A small image VQ-VAE, trained from scratch: encoder layers 12, decoder activation gelu.
Rows from block 8 of the encoder of a small image VQ-VAE, named by matrix and row number. Rows with one number within an expert belong to one neuron, the router's apart. Each number is 500 + 50 x the weight over its row's rms, rounded and kept within 0 to 999. All counts start at 0. Numbers have three digits each.
Before each expert's rows are labels from the 100 images, of 14976, where the router gives the expert most weight on average: "colour at peak" is the nearest of a few named colours to the mean colour under the peak. Only what is clearly more common there than usual is listed. The data: photos with spoken descriptions (Open Images, Localized Narratives).
# router: router (encoder.blocks.8.mlp.router.weight, 4x256, trained with AdamW), inputs 128-255
# up: expert up (encoder.blocks.8.mlp.up, 4x128x256), inputs 128-255
# down: expert down (encoder.blocks.8.mlp.down, 4x256x128, transposed), outputs 128-255

# expert 2
colour at peak: pink; white
router.2:497398410508522392538456481552485583481445503487541481524463421441579592504584445471475576500460510469460411570427517513523487493476502517551512553523525480516490608539477480507396473515423519404544438530500484486543388487586460451424508396528538481560455561487485460418510588494463502532515537472564487501442420434500469488498406466447424569556550505482467474503542507568518422493517
up.7:543564538534513545548530570531545361593541628552546501522488461474486478454305469503546491448544543478495494421507422526476487536575563502549556566548524491540575513584500487511476495471415466535643481560510533473355467536546498511569491547476438468448554451445535520510496549628514524466423551561524511509467473550401531437576543495509545405573478421529459508576465502408549536549477
down.7:471488526509547511488517561486473416638449483528431472447494447591562394588502497435456494433484485480499520523433571459533548504528544487506477501516516435533501479513466514510483572479441445556479493437531508701539460426483566524494503502442613501404562474477516489463576458339521530499473502443505509491523447546531433512482420473495432533361491485529406512495520487482541575452500
up.8:515529569480442546524485475487466502560498484511574490573565501468436413419519551506482420567483523539439487495514449545436460434504499526453499496505462487563526494473571515371435511493550494549511458442438558455601524494492508477604502430510489517532656568493478290437535502548474564458506539459616508525528500544466496580419535527471487515549530567509419390479537490411528557480480
down.8:531523487540507531520519489600487516504503617518467526579520556542563449495334459418505532444414492503549448471505495566364510381540469503511478430542482480528537561449364585558522552507533506486563461517490515569481453474458542482479529488448481465525406487493479576456525466438504490393492478494564532457495499577491521572527513483459502441357445500490415387481504543531492635563434
up.9:543471495544482537470475484591498399514548514554513473421490465478508524566539519518568459527396533449528490481518380566498443512360526530525534483501521628585523494487502427519505534566525397486505494535468544426558470485484446541421431482514517537491536538431383562436561476471555524499522475535480435480516563528560535513444420462392468527525508547543479483526506511576539432532528
down.9:482527532458580468476428493571519516472618547489475529556468442431480528393491483448453491541491511456492484458530487499516521526588499524409506568568407518406390490572444479454478519471453546523527506423469575530603548485443502505547531518441487388434441379503494512551601462493489391557490498595492532507573486577516559442501605491498550519628440492506454502486483453493536441429579
up.10:402455522533491515546484456516436540582506524520487448557480544414401435406588511473514447492540531464536530475545445501430509461476491490484485543450495450530533485598553376422534339453556412483478560561447441527440533549482535523461479547490447542461453413528505524543459579562491324504491481441537482381537554523549501514413479554472600573549545476468482542473527554421503481542399
down.10:489506590488390512542412510487443508600435504519573522529487497566516483564474441483500503491329550528598519501526489554496417512460458511517497444468482577543488545484562476496595369535510468509605442480540498497454533565494546490426477529513445477403551521569539579513436495514566472509452458509542507531428459563554581496488539512609598460440475526436398455522483510431637522567443
up.11:455481547507475502515525588519569488480483505495476452559581502556431493567497566479511442459496500512485473496539433569459496463533499515450589468471465466616417586423480467485486456524512514466532581437508453603417521459481403443469504504489454515514558450438555447531529487568475563454458478463485510460546565522509457479468519550429535583546427402530513354567588460598570536455440
down.11:477519354484495464536573462493518440464581549525526503458469473471588549489634513501519489443402493459479589446429464594488568547517532503501536555459595514456557573438493506544477501578496430556561470534556534310448545399513512533420549510503447569528505485461514471450464453380517543497425518517521517458429462527452483523533523487488530523499551496598435299500539409530567463520456
up.12:537490475554542552524428440485429530544543478552574453463502437531534464600481505580571539557537530483509512469542536547534451557534426543532530473628486466567531437527392490531464530405455462459456344529471483524577420542551510451476508473477525394504433555580464549516459473535513455461440529470513514457496470525413539540485518585529447552474554512557511527451516470555485538515502
down.12:556522419519446462426499443512585502495531487462493475540408528506550451417620548508481515548475460525536547573558519497526425438401427546492485530460555538610449496561449407495442567542409431429479476420500509487467500492529512534499492487498502544653400557489494483480508448589556473439537556519533450497512508513477523519452541507485456586506478525457635658517546562500382487458516
up.13:612534394426524478536519465538360492444553443484526507475489511449457504386561493529490568546533424491634533504480467535527520522414465548508453511540530540399398410511551638455539386502548480563540506570523597451437516503535544510529473434536570527534503537560504484569505555447430545411452521493468469579431458491409511468540552529515412504493479506565492525512509515435479559521462
down.13:518474556547465517498488568455609471488513427485455529435486632570549529626291499538497571486471471529514512494533475561577492524535504517471533541477435521373567572456416487551518565463571391467542570515534531407515496414502454545525475532536589436514403460471463478506507463499471465551496493485528511503540474471472506471497433501558485541331490432471521342402502528557472527505475

# expert 0
colour at peak: white
router.0:466619471466488553451475551591495516578445579517471479537438523461481461424499546527407499511618483505574625512436490466467499460564468492536489589538521479544590413588434477577459475546440508604438532528443507595470628493470552444493497521496534382443533554553532565497488461525572497513518427520510510479486536494468529495526461452439419454617457549515479520669507474461519526561533
up.7:508413474522494450524548502535478465509515461486517511566474577573537526463515401435454535486483496465458544527557492456571548651517496479532520474513526504509606591572427491501494497585457546567523601560548492554528550429558497512474538464453507481492395556454466412460502530469511486593503542447531483489533412511508479432508427438493513506553447529484525651501483426432505440453553
down.7:509516450480565498544490516577458490416490638542475458457460515364448489464473501460463486517517541556549521517491434572458459449507433505536425409441517554639447412516634488425458461576547568523365490599568457582497496512538509493480488547523486520612451477482497599616518573622457481452544437511466484523490495506486554624479463437493536485389549522462487541487499469480527501463504
up.8:475577546496514520373496609563450463569526534488529456467431443566350490399497518554462504488543439514485496395531436574471582461548553478482563610509524420579496468454492550502512508554501522511473515448472460521425496523467454570517559505529461482522535483414484477533447495543419470526518545504434522546614527542559547552446463489499441550494545503624469428554541454439430562519543
down.8:466503494378579519464495437516446533423466501516574501500487405534551483486482462437590517501478472555512531548559499421562440480492430483502434564513465549454456501514624510474511431581508443527431441547418517544467530616488474467483490518540453521523480485475517512467505508383464557478499519590531469584448455431494479495461521441525524456498491475619449531542489515599456486482488
up.9:499535473426453482503553474559484505528489436480566550528483550652404425446375473431495513471468478554528518558409494494484511495524503537522494492552467487471496407481622508478580438546478603483545554540546518466435511453458430392478509569487587545540502472471465518509538517406576507501508471482483509537471509505510508453511435455427596470434573545527503546603521496590600552473491
down.9:533526470375493501487510556519602542455480390493451435451566485354394542447611470499518535469426519486449460531522512565637560530498492527507509554557474487510501528523497619481472511552572281451443458470535500568521456462506494496481477517495536516511542505494521493486523481452486532552529481538567518464433499510453431524469509528534408512473500462549506555568520545325360455450448
up.10:456496530504567506497525425528431478579525511544676575600474538484475461420487493496468470565458493414505487423601502474503509550572495537480421468515524472525543441467501551528459476471558524558430546564517504482506450571534447544493559478521452456509487527533553545459452468579427593449477479434486437447499482514590541564391523559545507522521497498496467531496478477413500506505543
down.10:520501566457523454508450434441528503598428472482488461542565462526668477509475483446483485498413494586537508560474509430485526479507492533481439455532443521474524528466305532467453577476451606567525481504469486650528459517575594472461471549491517525539408613528492483520478500410489471480485535493535511547490483504542551559414523476598515498486520476542479450498469477495656537497517
up.11:511503515549572460454562481486414405460496537476454497445466489613425519493426490584535501512509490558486550520540535421550464511466486532503404434497525523505535505431506507501564434534540651539459482660455444550587494529514536554519464545509420472579473541489510519466502499588537314480541500515427462514498527465585512589492540532543495413426528525486497528468484554636508539513472
down.11:515487530533553550539450495468534460595484508479520520452523594472457407486595559553506520428432485514521475436480440322496530449503501516463530547476461547424628395422471437496505571455475427473458523488459514516451561549436492479524549528495525490457557429454504524487514527509487550529496528487493486549485454650478520577528524571558535376566559529474550437568462528539616498516439
up.12:473459529577470448505523565469624478479484561500440435503430558442415485493483544471524556501498535495531450420441480383477598505471532499506506419572519412553514472460663463451471414506453453589442571538475457456504510510421466429514493490496500468456549483493535451496542476436532592500528539524477490455480526568512533421461487453441479500537415517521542437540538504521492486496516
down.12:554556467513581418533493612517506559460444558540424505482459527516488464560558543551454521411502517570528498495512560322597465496422470467547555504547519480531470516400413443394499532464479509564444508629484491425509525517532503519446470548497553430452457535475395553491501539506565501512557477534526518501490566576511470540582488490361483493434480554473565573507457563501483515514502
up.13:539541538475565565505515516517446538496573511533454489482492467568423394541511539567504558527484485505468518463502601433513479480444375520491484451487530567412531423477516408472500527469569535445472453453485551478553480452476560509542448487516430554582486430560501507537423536536541444459487552487483569495445526555468587558480536496493508449403490461540526511519438529425406533512578
down.13:501478446480661561505486477566556522533497503510496499475477568515535446499562532459488491476492494479507501632608547516611478479493507506492441459509488510480455452620485397408521502541371435363526426483487549448527499585506494541515496426518517391579488468498505527525454511533536510449501552538498492501582463596415463535470511567466529502556494477515439496464518464540397500493524

# expert 1
colour at peak: black; blue
router.1:509503538467521492559483521478484514482547479506540543519506465587535513466494475497587510599469504481496423495534534497488489503526491508438527530519466489471596541395487461544505597527611522482536505520476480572449335427489500576497472533543494634478542376546531462456484519439488524429455516461456482488480467508532533457499561589563587463377546540490472457339521498530419560531546
up.7:481484429520515511480536587565433532475515480478503514517523500509554585577639522473554476499474382412496531517473505580589528518495539489588449520437486509456532471525310449543465462448500455514485526572485504617501439551472483423561555445537518585562451567463502498484426521511508474528544523520539541487506435471447431536533452577494482517440475394546485518551500475476472476508504
down.7:494448576545514523609413518505384487440445447528569495458478479541396440478474548519464511407450529584525468497547526450505538546546524491495482578468480540594398434515519498543511531517518437485422577582498508486493342540483539543419463519494571470453511572508487429471577436442506552524540551434554523507453564409521483550511549579482476445384455539501456555567470464401495481501565
up.8:504460572517532531536561458519531507546577460525545520575541546562471478479556470445506571558513503420510549487480444571404507458492445543459507466377504461505471526372598490427480405441550491516409513445588486569481445490501477487431548557578466580489490463507538509449503552515475470504507554455485489444545467471492548497432531453522564508478515446574558550318472528287473508470500
down.8:549567483488534489555564570471548533454480483534476509480454457524543398497506515470511443473400531500537463478410585528483591491537576469539545525448526489500516432515455438529539551473602527494515483526536504624478433489375548466515509464477565514511537588492514441429513500503525528511472507446577512548483550532450486485551538614468465489495436538477488318546509493466480518525527
up.9:507525488460519433516481586555470621431461453527548438429485496450519526465484454480471536525429504457461416425464503561463454471514544483477503455582523495475421560496588497483487549564508524468495495532434493473487491467545411520424539545505502498484502563565578483491514481514467437557464514595492489522553484579523476534462444517493569421607477490499520529534558509367535452399458
down.9:561565581543482487471530522399485449471543467506447494599500553552464536497576486557492472489570472477508535505497495387640495611487490503499528518481295501484487511529455485501490605535560433555543478464469444471517485518566500480498528529534489509465604426504489557540477447474457524536441580527405493468598500530615488442430583514518471496477516430425549462525546448440489499579473
up.10:544510548512505538501569501491469483460589472465488587545506580537403427502470466476441584585462510414475473454541437562476471413481531514427504453561492513445499422463474455545569370426528510509433594412405508521466448442483484500573563507522630497486540475449494537512529490452440547543450535400486494440625468523508589509438455440517516499555587551514547565601502402524512549550517
down.10:536485493554475472477533498478447493483548531436463490513506544461479515471335510561440558471489404563566523592437502529463465512459494531558573534583496611490397462512544465460468477436562508476591486401517427543474488455483515495479479506513544569513525560537441514466578492489507455578510487507421525500525471510521458519514562512465539322369519524555555549496500530500590487511455
up.11:533501367558522538502470552580557503463507564582501484464494521591481594556562481556577488596471476539467490478472559491578535440552426532473503408455542521492405497518569415402518402409464412443564462578455453356512479592414549512541470427484528466557401368448529487491492387545441510503564520563484505480541493515584431519440501422501451481437487473445459487431485502482534558493498
down.11:469488434445614477489463471506552442434482483489462515525549459441552452487607513477515521495419416526415524574457537487578565598482511507426530487444514385588425481424440484411486547559437497415457462417506477522501463589479457471490527419494467497485434518472508556465491558470513523516568578509597560436450545475364524544508526539479583581484519501513507558593480462405436452497513
up.12:487491416481472469483476520537463484644510621480547503592480462613445548557558521503470465580558516521511496498452518674408421457454497521543498516427519539526490497510383491559453576523470587455532461521496429551489505458523527510410499457513560489514470511512534464522542568501459374431475496499505492484478442527517509552461551501513497543462447505502506427555461375490493542460510
down.12:507529492461474429481505505481410431500466487475473471391526478438472450596428494498523523515387470544474436550519613453562571569480445492525412451548483432557544453463514568516400571498412552570488420449516499586530537478501527470549520454477570510577554568427484530510559408357551562481536496412539550477443573517518488563516418505536487448414487509432468442577511482489524516510509
up.13:493499564460517519552503544543489549454456503543587460569483446541384516504501519438475528458466474541494495517504499421505531493496531452565444460468508578643516508493379396518509464460520513521498585540483512674378420472539502587484486487549517474473559546493464440426501561422483448478525534478486561567493455456479505524496500528551464569435503475551511540480543433596451459532461
down.13:520434501514583512480341494455429456480445385472486485389503606429482566470564501512488529405474515456510528524504472521498508601575494486508517542549440527531459480497535566486444552595480458641428586543499522551473533510477584477455517642440414459457468520484552453472582463457471455485502591505480431545510522567512454426481488502487524476490532530520425584462552500581439481559520