From a checkpoint of a small image VQ-VAE: 5.05M parameters.
Rows from block 8 of the encoder of a small image VQ-VAE, named by matrix and row number. Rows with one number within an expert belong to one neuron, the router's apart. Each number is 128 + 24 x the weight over its row's rms, rounded and kept within 0 to 255. All counts start at 0. Numbers have three digits each.
Before each expert's rows are labels from the 100 images, of 14976, where the router gives the expert most weight on average: "colour at peak" is the nearest of a few named colours to the mean colour under the peak. Only what is clearly more common there than usual is listed. The data: photos with spoken descriptions (Open Images, Localized Narratives).
# router: router (encoder.blocks.8.mlp.router.weight, 4x256, trained with AdamW), inputs 128-255
# up: expert up (encoder.blocks.8.mlp.up, 4x128x256), inputs 128-255
# down: expert down (encoder.blocks.8.mlp.down, 4x256x128, transposed), outputs 128-255

# expert 1
colour at peak: black; blue
router.1:132129146112138124156120138117120134120150118131147149137131111170145134112125116127170133175113130119126091126144144127122123130141124132098141142137112123114174148077122109149130174141181139120145130138117119163104049093123128165127115144148125192118148069150143110107120137099122139094107136109107119122119112132143144107128157171158170110069150147123115107051138127142089157143150
up.0:115092154145116139140114103152123112148101141113101119148094109155156170128115153157129158147137108140129172123094140079107189152157113110139163158141148100115088118118157095143112146117104079110122135072135133138124128172123131109177151174146147127126185149140114121071126150118102138123122085133114141118135105122144131135119157119120121107103106111136104100092100103165114150116130
down.0:145140149108096096104099119100122169117143134116130120098143145127133126167164160142148135120115129150156136129095122120116098161142147133119122109115128158133162168172147092136163154145106139092140058143072162100154162144141132125114110155130103089113127086128136132148153131138161109130145127106138140112112147170100105119164165146133136137176159137167146145122092132131113137110141
up.1:113111038102154130114166104087138119148122153170131152170118210076117119133159094149137132132113160142144108128132158170154131102145104111142114131152109134134163138139158076150106131108154119118110141117145154152129122177153089148115140114160112116156135134131140112122111127120122117143104127104167147145136083141129112146133115155095116147136140104121120148132151117125108164133136
down.1:114116121147111147151156132134145099147130111143078118122153140100117164089194149124141132104107128132131135100109136151132127179101124126135121144134136125172129145103101120120117223129127099119162147082138116202109121126139117132129139142141121168135131103137125122150119128110166090113116144133130129103129148135154135160129126104102136128122133130125130135120158122126168146149121
up.2:138123070114132111122144162129147131129130167108123068084104098113152096130107138124124163162146146117148130143117143128107148122144115126107147092144118112131183133123149102126113165126127146147137100135126102091119077122123133167140122141103129108200097145111141105104148111169124167118119139124124117145149167161123131139093134088111109149078117136125131147128062106134050142109121
down.2:146128154130198106129115113162117117123140162117125147140148122165162104135127104135116136108136175147156167121122107090059111121097113165094146080140112158137147142153113140110148078103111197107161109068159116127145142124085128161092115135117085099124124137076118140142134100116130141074100126111113129136149097166124140114102134135121124157098145176119125121151151135174117133115124
up.3:149125158159135142150153130177183076136157154156153112168110142101140116038057170141127109086141137133128133133129123151164140143158120133124128130177137096140075115139141116122130093101151078072084126143108119109104097111133144135121134144151095114140133110148153129070092135158124153115098115133157117143162137115111121133133129130130120124096104099229143103102106117092144127118139
down.3:116113116105131115156105141120089151154113110145155071059126157143128138128073128100095115153070147138132131122152158155128127143153116125176121150064156136135118132129138137113156068126086126149117123187148115087141138126149166117108137122126116101096154124132139098140116133119142131132117118148130137104116093170160096164152126104140140110089133122143094090149124095097152086135129
up.4:113159096147146132134129123128134144102119118155138106120140090140157147126100116132130153095105109107152133123095128065139100090087140132157141108130117136147152139128133118122148184102114094102123144106123118097135131139155124159138145138136194095110124134104125108115174118137132144111133122115135141093161129129151129140093106128125125075110136126096113126131114123136110133167124
down.4:142153153159095112123097102109176109133132173111142128110130177129167126162122110139103131096147095156083100159096105132114146166131134119130114149121108131071148137137165150158150208102118134181103136108118108067144131123125121134141131113113142145090096144116116112141130122141110122156133120146136119143110112144103114095156149120159146133146096142139099110117105163178158132118127
up.5:112156089168089124140173129122144127107151133140125115127117161110112126110117110106121139160175123140141151131141144121130144081121136132144059109085122125121154117154160167161062104130119146127119136147114160113154107131146125121090094106126136135180151155166142118169121130127152121152144126145144161141150124125077138110157100120096116066143164142071095193113136148125117109133138
down.5:110121134108137144133094126176092137140147121134133125178158142082096140082145129129124122132151143133141113135141116177158110123120129131138147105139109123118139115112219149106131046112098172137114122113129143103126114134124136126147145113127108094100150169131117065145126150171132115105136157125115125128099113130108124119114131165140126149127122144101137165147118109119149117153116
up.6:119139054117124123179146146109208146116136071127132138124156160098132090156170125108135144096143150142089103102153115143132161100122074114102147110176152118146091113129143153090135137136097184124104175139125086139118088099136131131130140112135128131143116092110131147142122140144126162146111136126132116071132131157142127152108107142132165094100158157144134167120148128090084154116120
down.6:123122120103124086122127103138138121139142131142136114138107143175101125149092161117128160101124110134168153140125126013192140116130121133124126134128124140044127126116073091124114188173111127115148092135102101168124140089170125104103137138136121142129068095115161136113118120168124178106122093083122128145126108119169122125118166135153140110132126097160131072152098138167133126129121

# expert 2
colour at peak: pink; white
router.2:127079085132139076146107119153121168119102129122148119139110090100166172130168101114116164128109133113109085162093136134139122125116129136152134153139140118136123180147117118131078115135091137082149098142128120121149074122169109104091132078141146119157106157122121109089133170125110129144135146114159122129100090096128113122127083112102091161155152131119112115130148132161137091125136
up.0:092138117130163121148082119108133103118147099111146155119128095076039136118146137105153156165090145128104080133170150147119122101143105119111156129143130112061127161108138135134163133121160122134113118080120115089116169165131135152100141139145165121109142130128131108139124112132096148142089131125120156107130136159128119127145142125151116145173132152105098126098131151122126121116120
down.0:131138126158085105132138146103128157155134157100083130096143165106115163144062102133140135144122113129133133132099154106181122102137145095171129156161168108124081123139104123112169160093094131101109127084116101081141138129166124139130124109123144127110140108163122161125125131120138111181119098139144106132094104181133140076125117128119111159107112115141153186086109170156169119146096
up.1:138137173130145118119136153157079145166134108119114125136115116105050148111112142140115135109150110111121117119133114100101126152141111109170145116138136113152068122143150175099109111112125111159119144115189162099134118127112159110145135163127143111122097142132127102093144179120097106109161137129125107120142147092131114169157119147125122122129152107123132158095140201184118129084087
down.1:124094192137103116111089126106146152126120085114116126131135158186171170167117108101121135143104135127104093116120129114135150150126167119105150190119121120093144116103051173138100132118152133150132135182111118101138137138102092129139120087129116105099144123132127089111134086134130120146139120150171131172107104115092137103138137140183120118067103108157126095094134132147176122141128
up.2:127122172163125174138091134114123108127134102083136114146121133180132100079117124139113099159053091173082133111124105132108121149095155141142166199055106158121124125130132123171161064114155140109131130111137104151140133141111116169119140105144118132098146100125116144133158110167171112135120145113142142124171097123124143113134150124155119158130079148100152068119126128103133099116129
down.2:117115157146153124123117120111162157110135129115148143134128165115127115139143139187118115127149118139064098111176111135109121125069157138131125161146135123108109127111066125122140094142147099101118174111129111077151135168098132116132130124135118137102119142149127106127131159127141119139147125165102128119167124129096122155133129139130120142161133122123166082094158133089139113079101
up.3:114132150078127123165129145135112143106145111144145132080126105113180141076120147115119133132164149124135125136159090107073126147105122140147126164143141159154137140147126118093166155120136144083134105126169149160171099091126147120140087120124123111171099147094141191125151131127114117127112177086131147082110087121117117144117143112154152143136170082156166095167114144111114131121109
down.3:104134143131145091133140161107149150123127146129095096119142098109149127101193135099113128099129122147104153158142136103193137142145126108148117143159124109083133134139205127124110136111130183145128129116145156133136143106125086126113141103107100113152123112105126098109131094159152146120132111125139103150106129126102117112131119117113094121122094125112132236153098145151113164130161
up.4:160160115160179154133145097072069096105125080140119108114099168137182106134102144127088112127109131132138145130138122101145172157130156127144116152144106107136096119145148098159160086109141127172097126110144187148115108157130123113145120085129120122169107113129111141106121074126179125172076122114143116138109091144105121131115133105134089179154117127118097139144145130085143164144146
down.4:114125114155110097122166143147135140109139149118141108166139110107152140144094107154149136130156135117171127137154110169127130142102150143126103165104108131150129151121113130141094101171111138106143156140123124111091104144112125090134146112131131132146126101134126117120118148175125077123103130111192127129144148146133152107143125149126132222164113139104122083128145075065142103134129
up.5:110156138111139130149133138141152070151145164127085140146127126152108114126129124135174136171130121088124134109118106075127133109142124129126156099120160115117164154120109125159088128127149126123085111110138149115162089134121127160083115120122151133073121154156146161116097115132119131127092100129135128130090109161149172118111129106173117145165109102108092106093103100126150138105151
down.5:107139161177148138134081148125134083155133126108129133135141116148104154156102129111075115138149116158160157142124121139139089136156119122127109147078114133205072134110068148129119173148109152106160098140134147124102155135159071101113115148117185104101132111121140096135163126065145133144109141120135116127143101143113169118111131108094156147095103095137151102148154098125173110139141
up.6:124111096098095095178168116142107135106103090153149111144092154135105156168150127105115144134114112149128137133141124121109127135114113152107118098105126153117100163157123118131132069131176168132079124053140153137142083120127128148094131127150108148134170157137140073121119161154097127098121133117147126120155105099135134130153145118163146144094116110098123110109143119125147095112125
down.6:122110121123123128140090144103153122115127147099180135134141099160144104100118119100155119093120120111096127097122121113115159134138128153077163141103161105112105125176090145117095147117096121128159145169161132163153120133145117118113144124110143132099137108119131147092144094123158158150108132131117141142177115143163114106128124138144147211117123140143110068126146102105120138121159

# expert 0
colour at peak: white
router.0:112185114112122153104116153172125136166102166136114118146098139109119109092128150141083127133185120130164188134097123112112128109159113124145123171146138118149171086170096117165108116150099132178098143141101131173114189125114153101125127138126144071101144154154143159127122109140163127134137093138133133118122145125113142126140109105099089106184107151135118138209131116109137140157144
up.0:130125093152109134151135132151110118142125174132172108120133146155139123086097164153131144116096115134098109139082160179127109144133136133136128121110135151141115139129109139150114103125123094148090093186147158168146095154143137119166151108153108136159144108105130141132111097147128101126137129140176141164100143103103135159151130116160109096102156140134107185126068157077094109121098
down.0:118138107145153111131125120120128146101121168152125173105123140055114165091042096134111138113143153141134112156184137092098100152164118109123130116171127122173141149161049137136171106163097119120099147051119153066091127094107113136144132126128153118126129125139128140153164092108173150137140142138138127087131130134127135100126088122112112158067134136127114121160119150156110183127134
up.1:146108143139113085130117141120071135084140128141114134130134129176094144082109144099127144182152132127112185168148152150125147100137166133111119150120150110155101153134100158125088143147141103128108106111145112163099156162141126113127131142159120106168124146099135111130116102073089105137106127126119133110126138084134106093121127149168122114093139126115129053095130173170173124099124
down.1:152125131107100135128159137112126187144114112118157137120124108016177092092139114087100122117162147134110149125089127122183134122127144148122109098152149126145156139138250143147186083143101177121143117085124133099139116111107140134116116142108101131122145139114116131118109096121125129107133118143116111142124133099168110112142108105143112133164150142115146184093113135108134139136113
up.2:109114148066140110139181125170138096169088150151141130155128153121139118135144138146118141141077091133114100108133150114097147153103119110133134166147092162078107110112089159106120130133118118123140138182152105139134111159130114120117125147124064139120112170142117096161124123166113107130134131166154119144145135130148089144153130080112138104151120124108131147133131122151135151085105
down.2:078115101134132122160102086136141156153141143119114130136138081161100111106163122097130160103123129084128108103153133102189143130106159108138133112128129104119164118113136135129103145124158161126119117060123086148113135137127129139130152087146082166087143145157130161134119121145139134118121098095161154144125146131108093105127134141161140091088092126142094132107145171164126119149143
up.3:122164124154151166107090107107111137100148129105155133122085055115114122151053129118110109115126113156161133142114115158142125156143158099128144131143124121162115112161136191137165161170130101126117137125150148102112137168113136140112162149122171140070152193114109154081107119157121147145111106113097173105146115106120154148103106075117100124134130152129168137102140104156143106133123
down.3:121087116147119156094113144154167125108138090148129132150153172166123154137145119133112108157115136125100157098145115093114125155175120132095128111106127146135108141123153167153145190102147160139123145125169088066124114150126142139097114099107117135111165102187100143154110149150152139131130128167081099157163143143137149125068104133135135086164091093151094108087142132120089128145115
up.4:098122102120128160158139140127169103157144116127101118092098099176131079142161131143129126146063122149160152167152128110144152131161105152129130156102177123107149124122142068140131102116154112104120097103100133066160089125095110161110113142123102141088149105152112100122134146136088157132121104124105116126134144131093104114132144142140085148175144133099092145102121095119133125114157
down.4:151144136116112134088099108148135134093136085090131153118099114090134151111109118127125127178130114162134120158147073145101084158098122139110145118112085158136073096139079123128087088184120081088127146160099132115144108171096137130120147110149143164162095104169128117135134142122134126134148162167144144171128116110116139129105150149133147151107144131127168114123131112058093103130152
up.5:153092135140113103114147153170121156129163057121140152131122101126142130116143105120140141162143107132092146119108113163150102100167168156106088143134087126123119128164149094098093109167169136131136078076144159111145112110087103147136114160159093145197088127074160113155087104141155143147158144111160142132117111096095132112138125152117109161117107122115185113103134182125131117135159
down.5:129140135141115148091173089156116138104129156131132132128137113093143126129174133157137134148144117115143168129142117149127091165089118133106123100142077123155113149144138116137094084110128076090130142156098163087120116170140128119123119122129131144159152131119090127144134155151112107120135117150111130174178140106139134101050143099093116158131134130096136131118131113083071060106114
up.6:147140154102096140183099189146084124171129104115106135136132078098132142131136130111135133201131103096047108126127144193141174107121119101096106105121140097097121135096098107132166116148154134134147138140146121124136149166159098150133124118142141169118179078118087129141132105070166108159131149149171137122126146160099134137154148154144176130114135118096113146164138121124097126114135
down.6:146112131129132098163120147096131156147115134159123104089110083138128124127178143111123114111132136114142112112148148118173129108150107103123160059167150106166101166115154140117141099155103132195124109138131126099140125141155141114128123121112128069106167133137158131123138161143131148116120069117133114148106119123165129172154125142133159137182150147155109152140122125138088134118133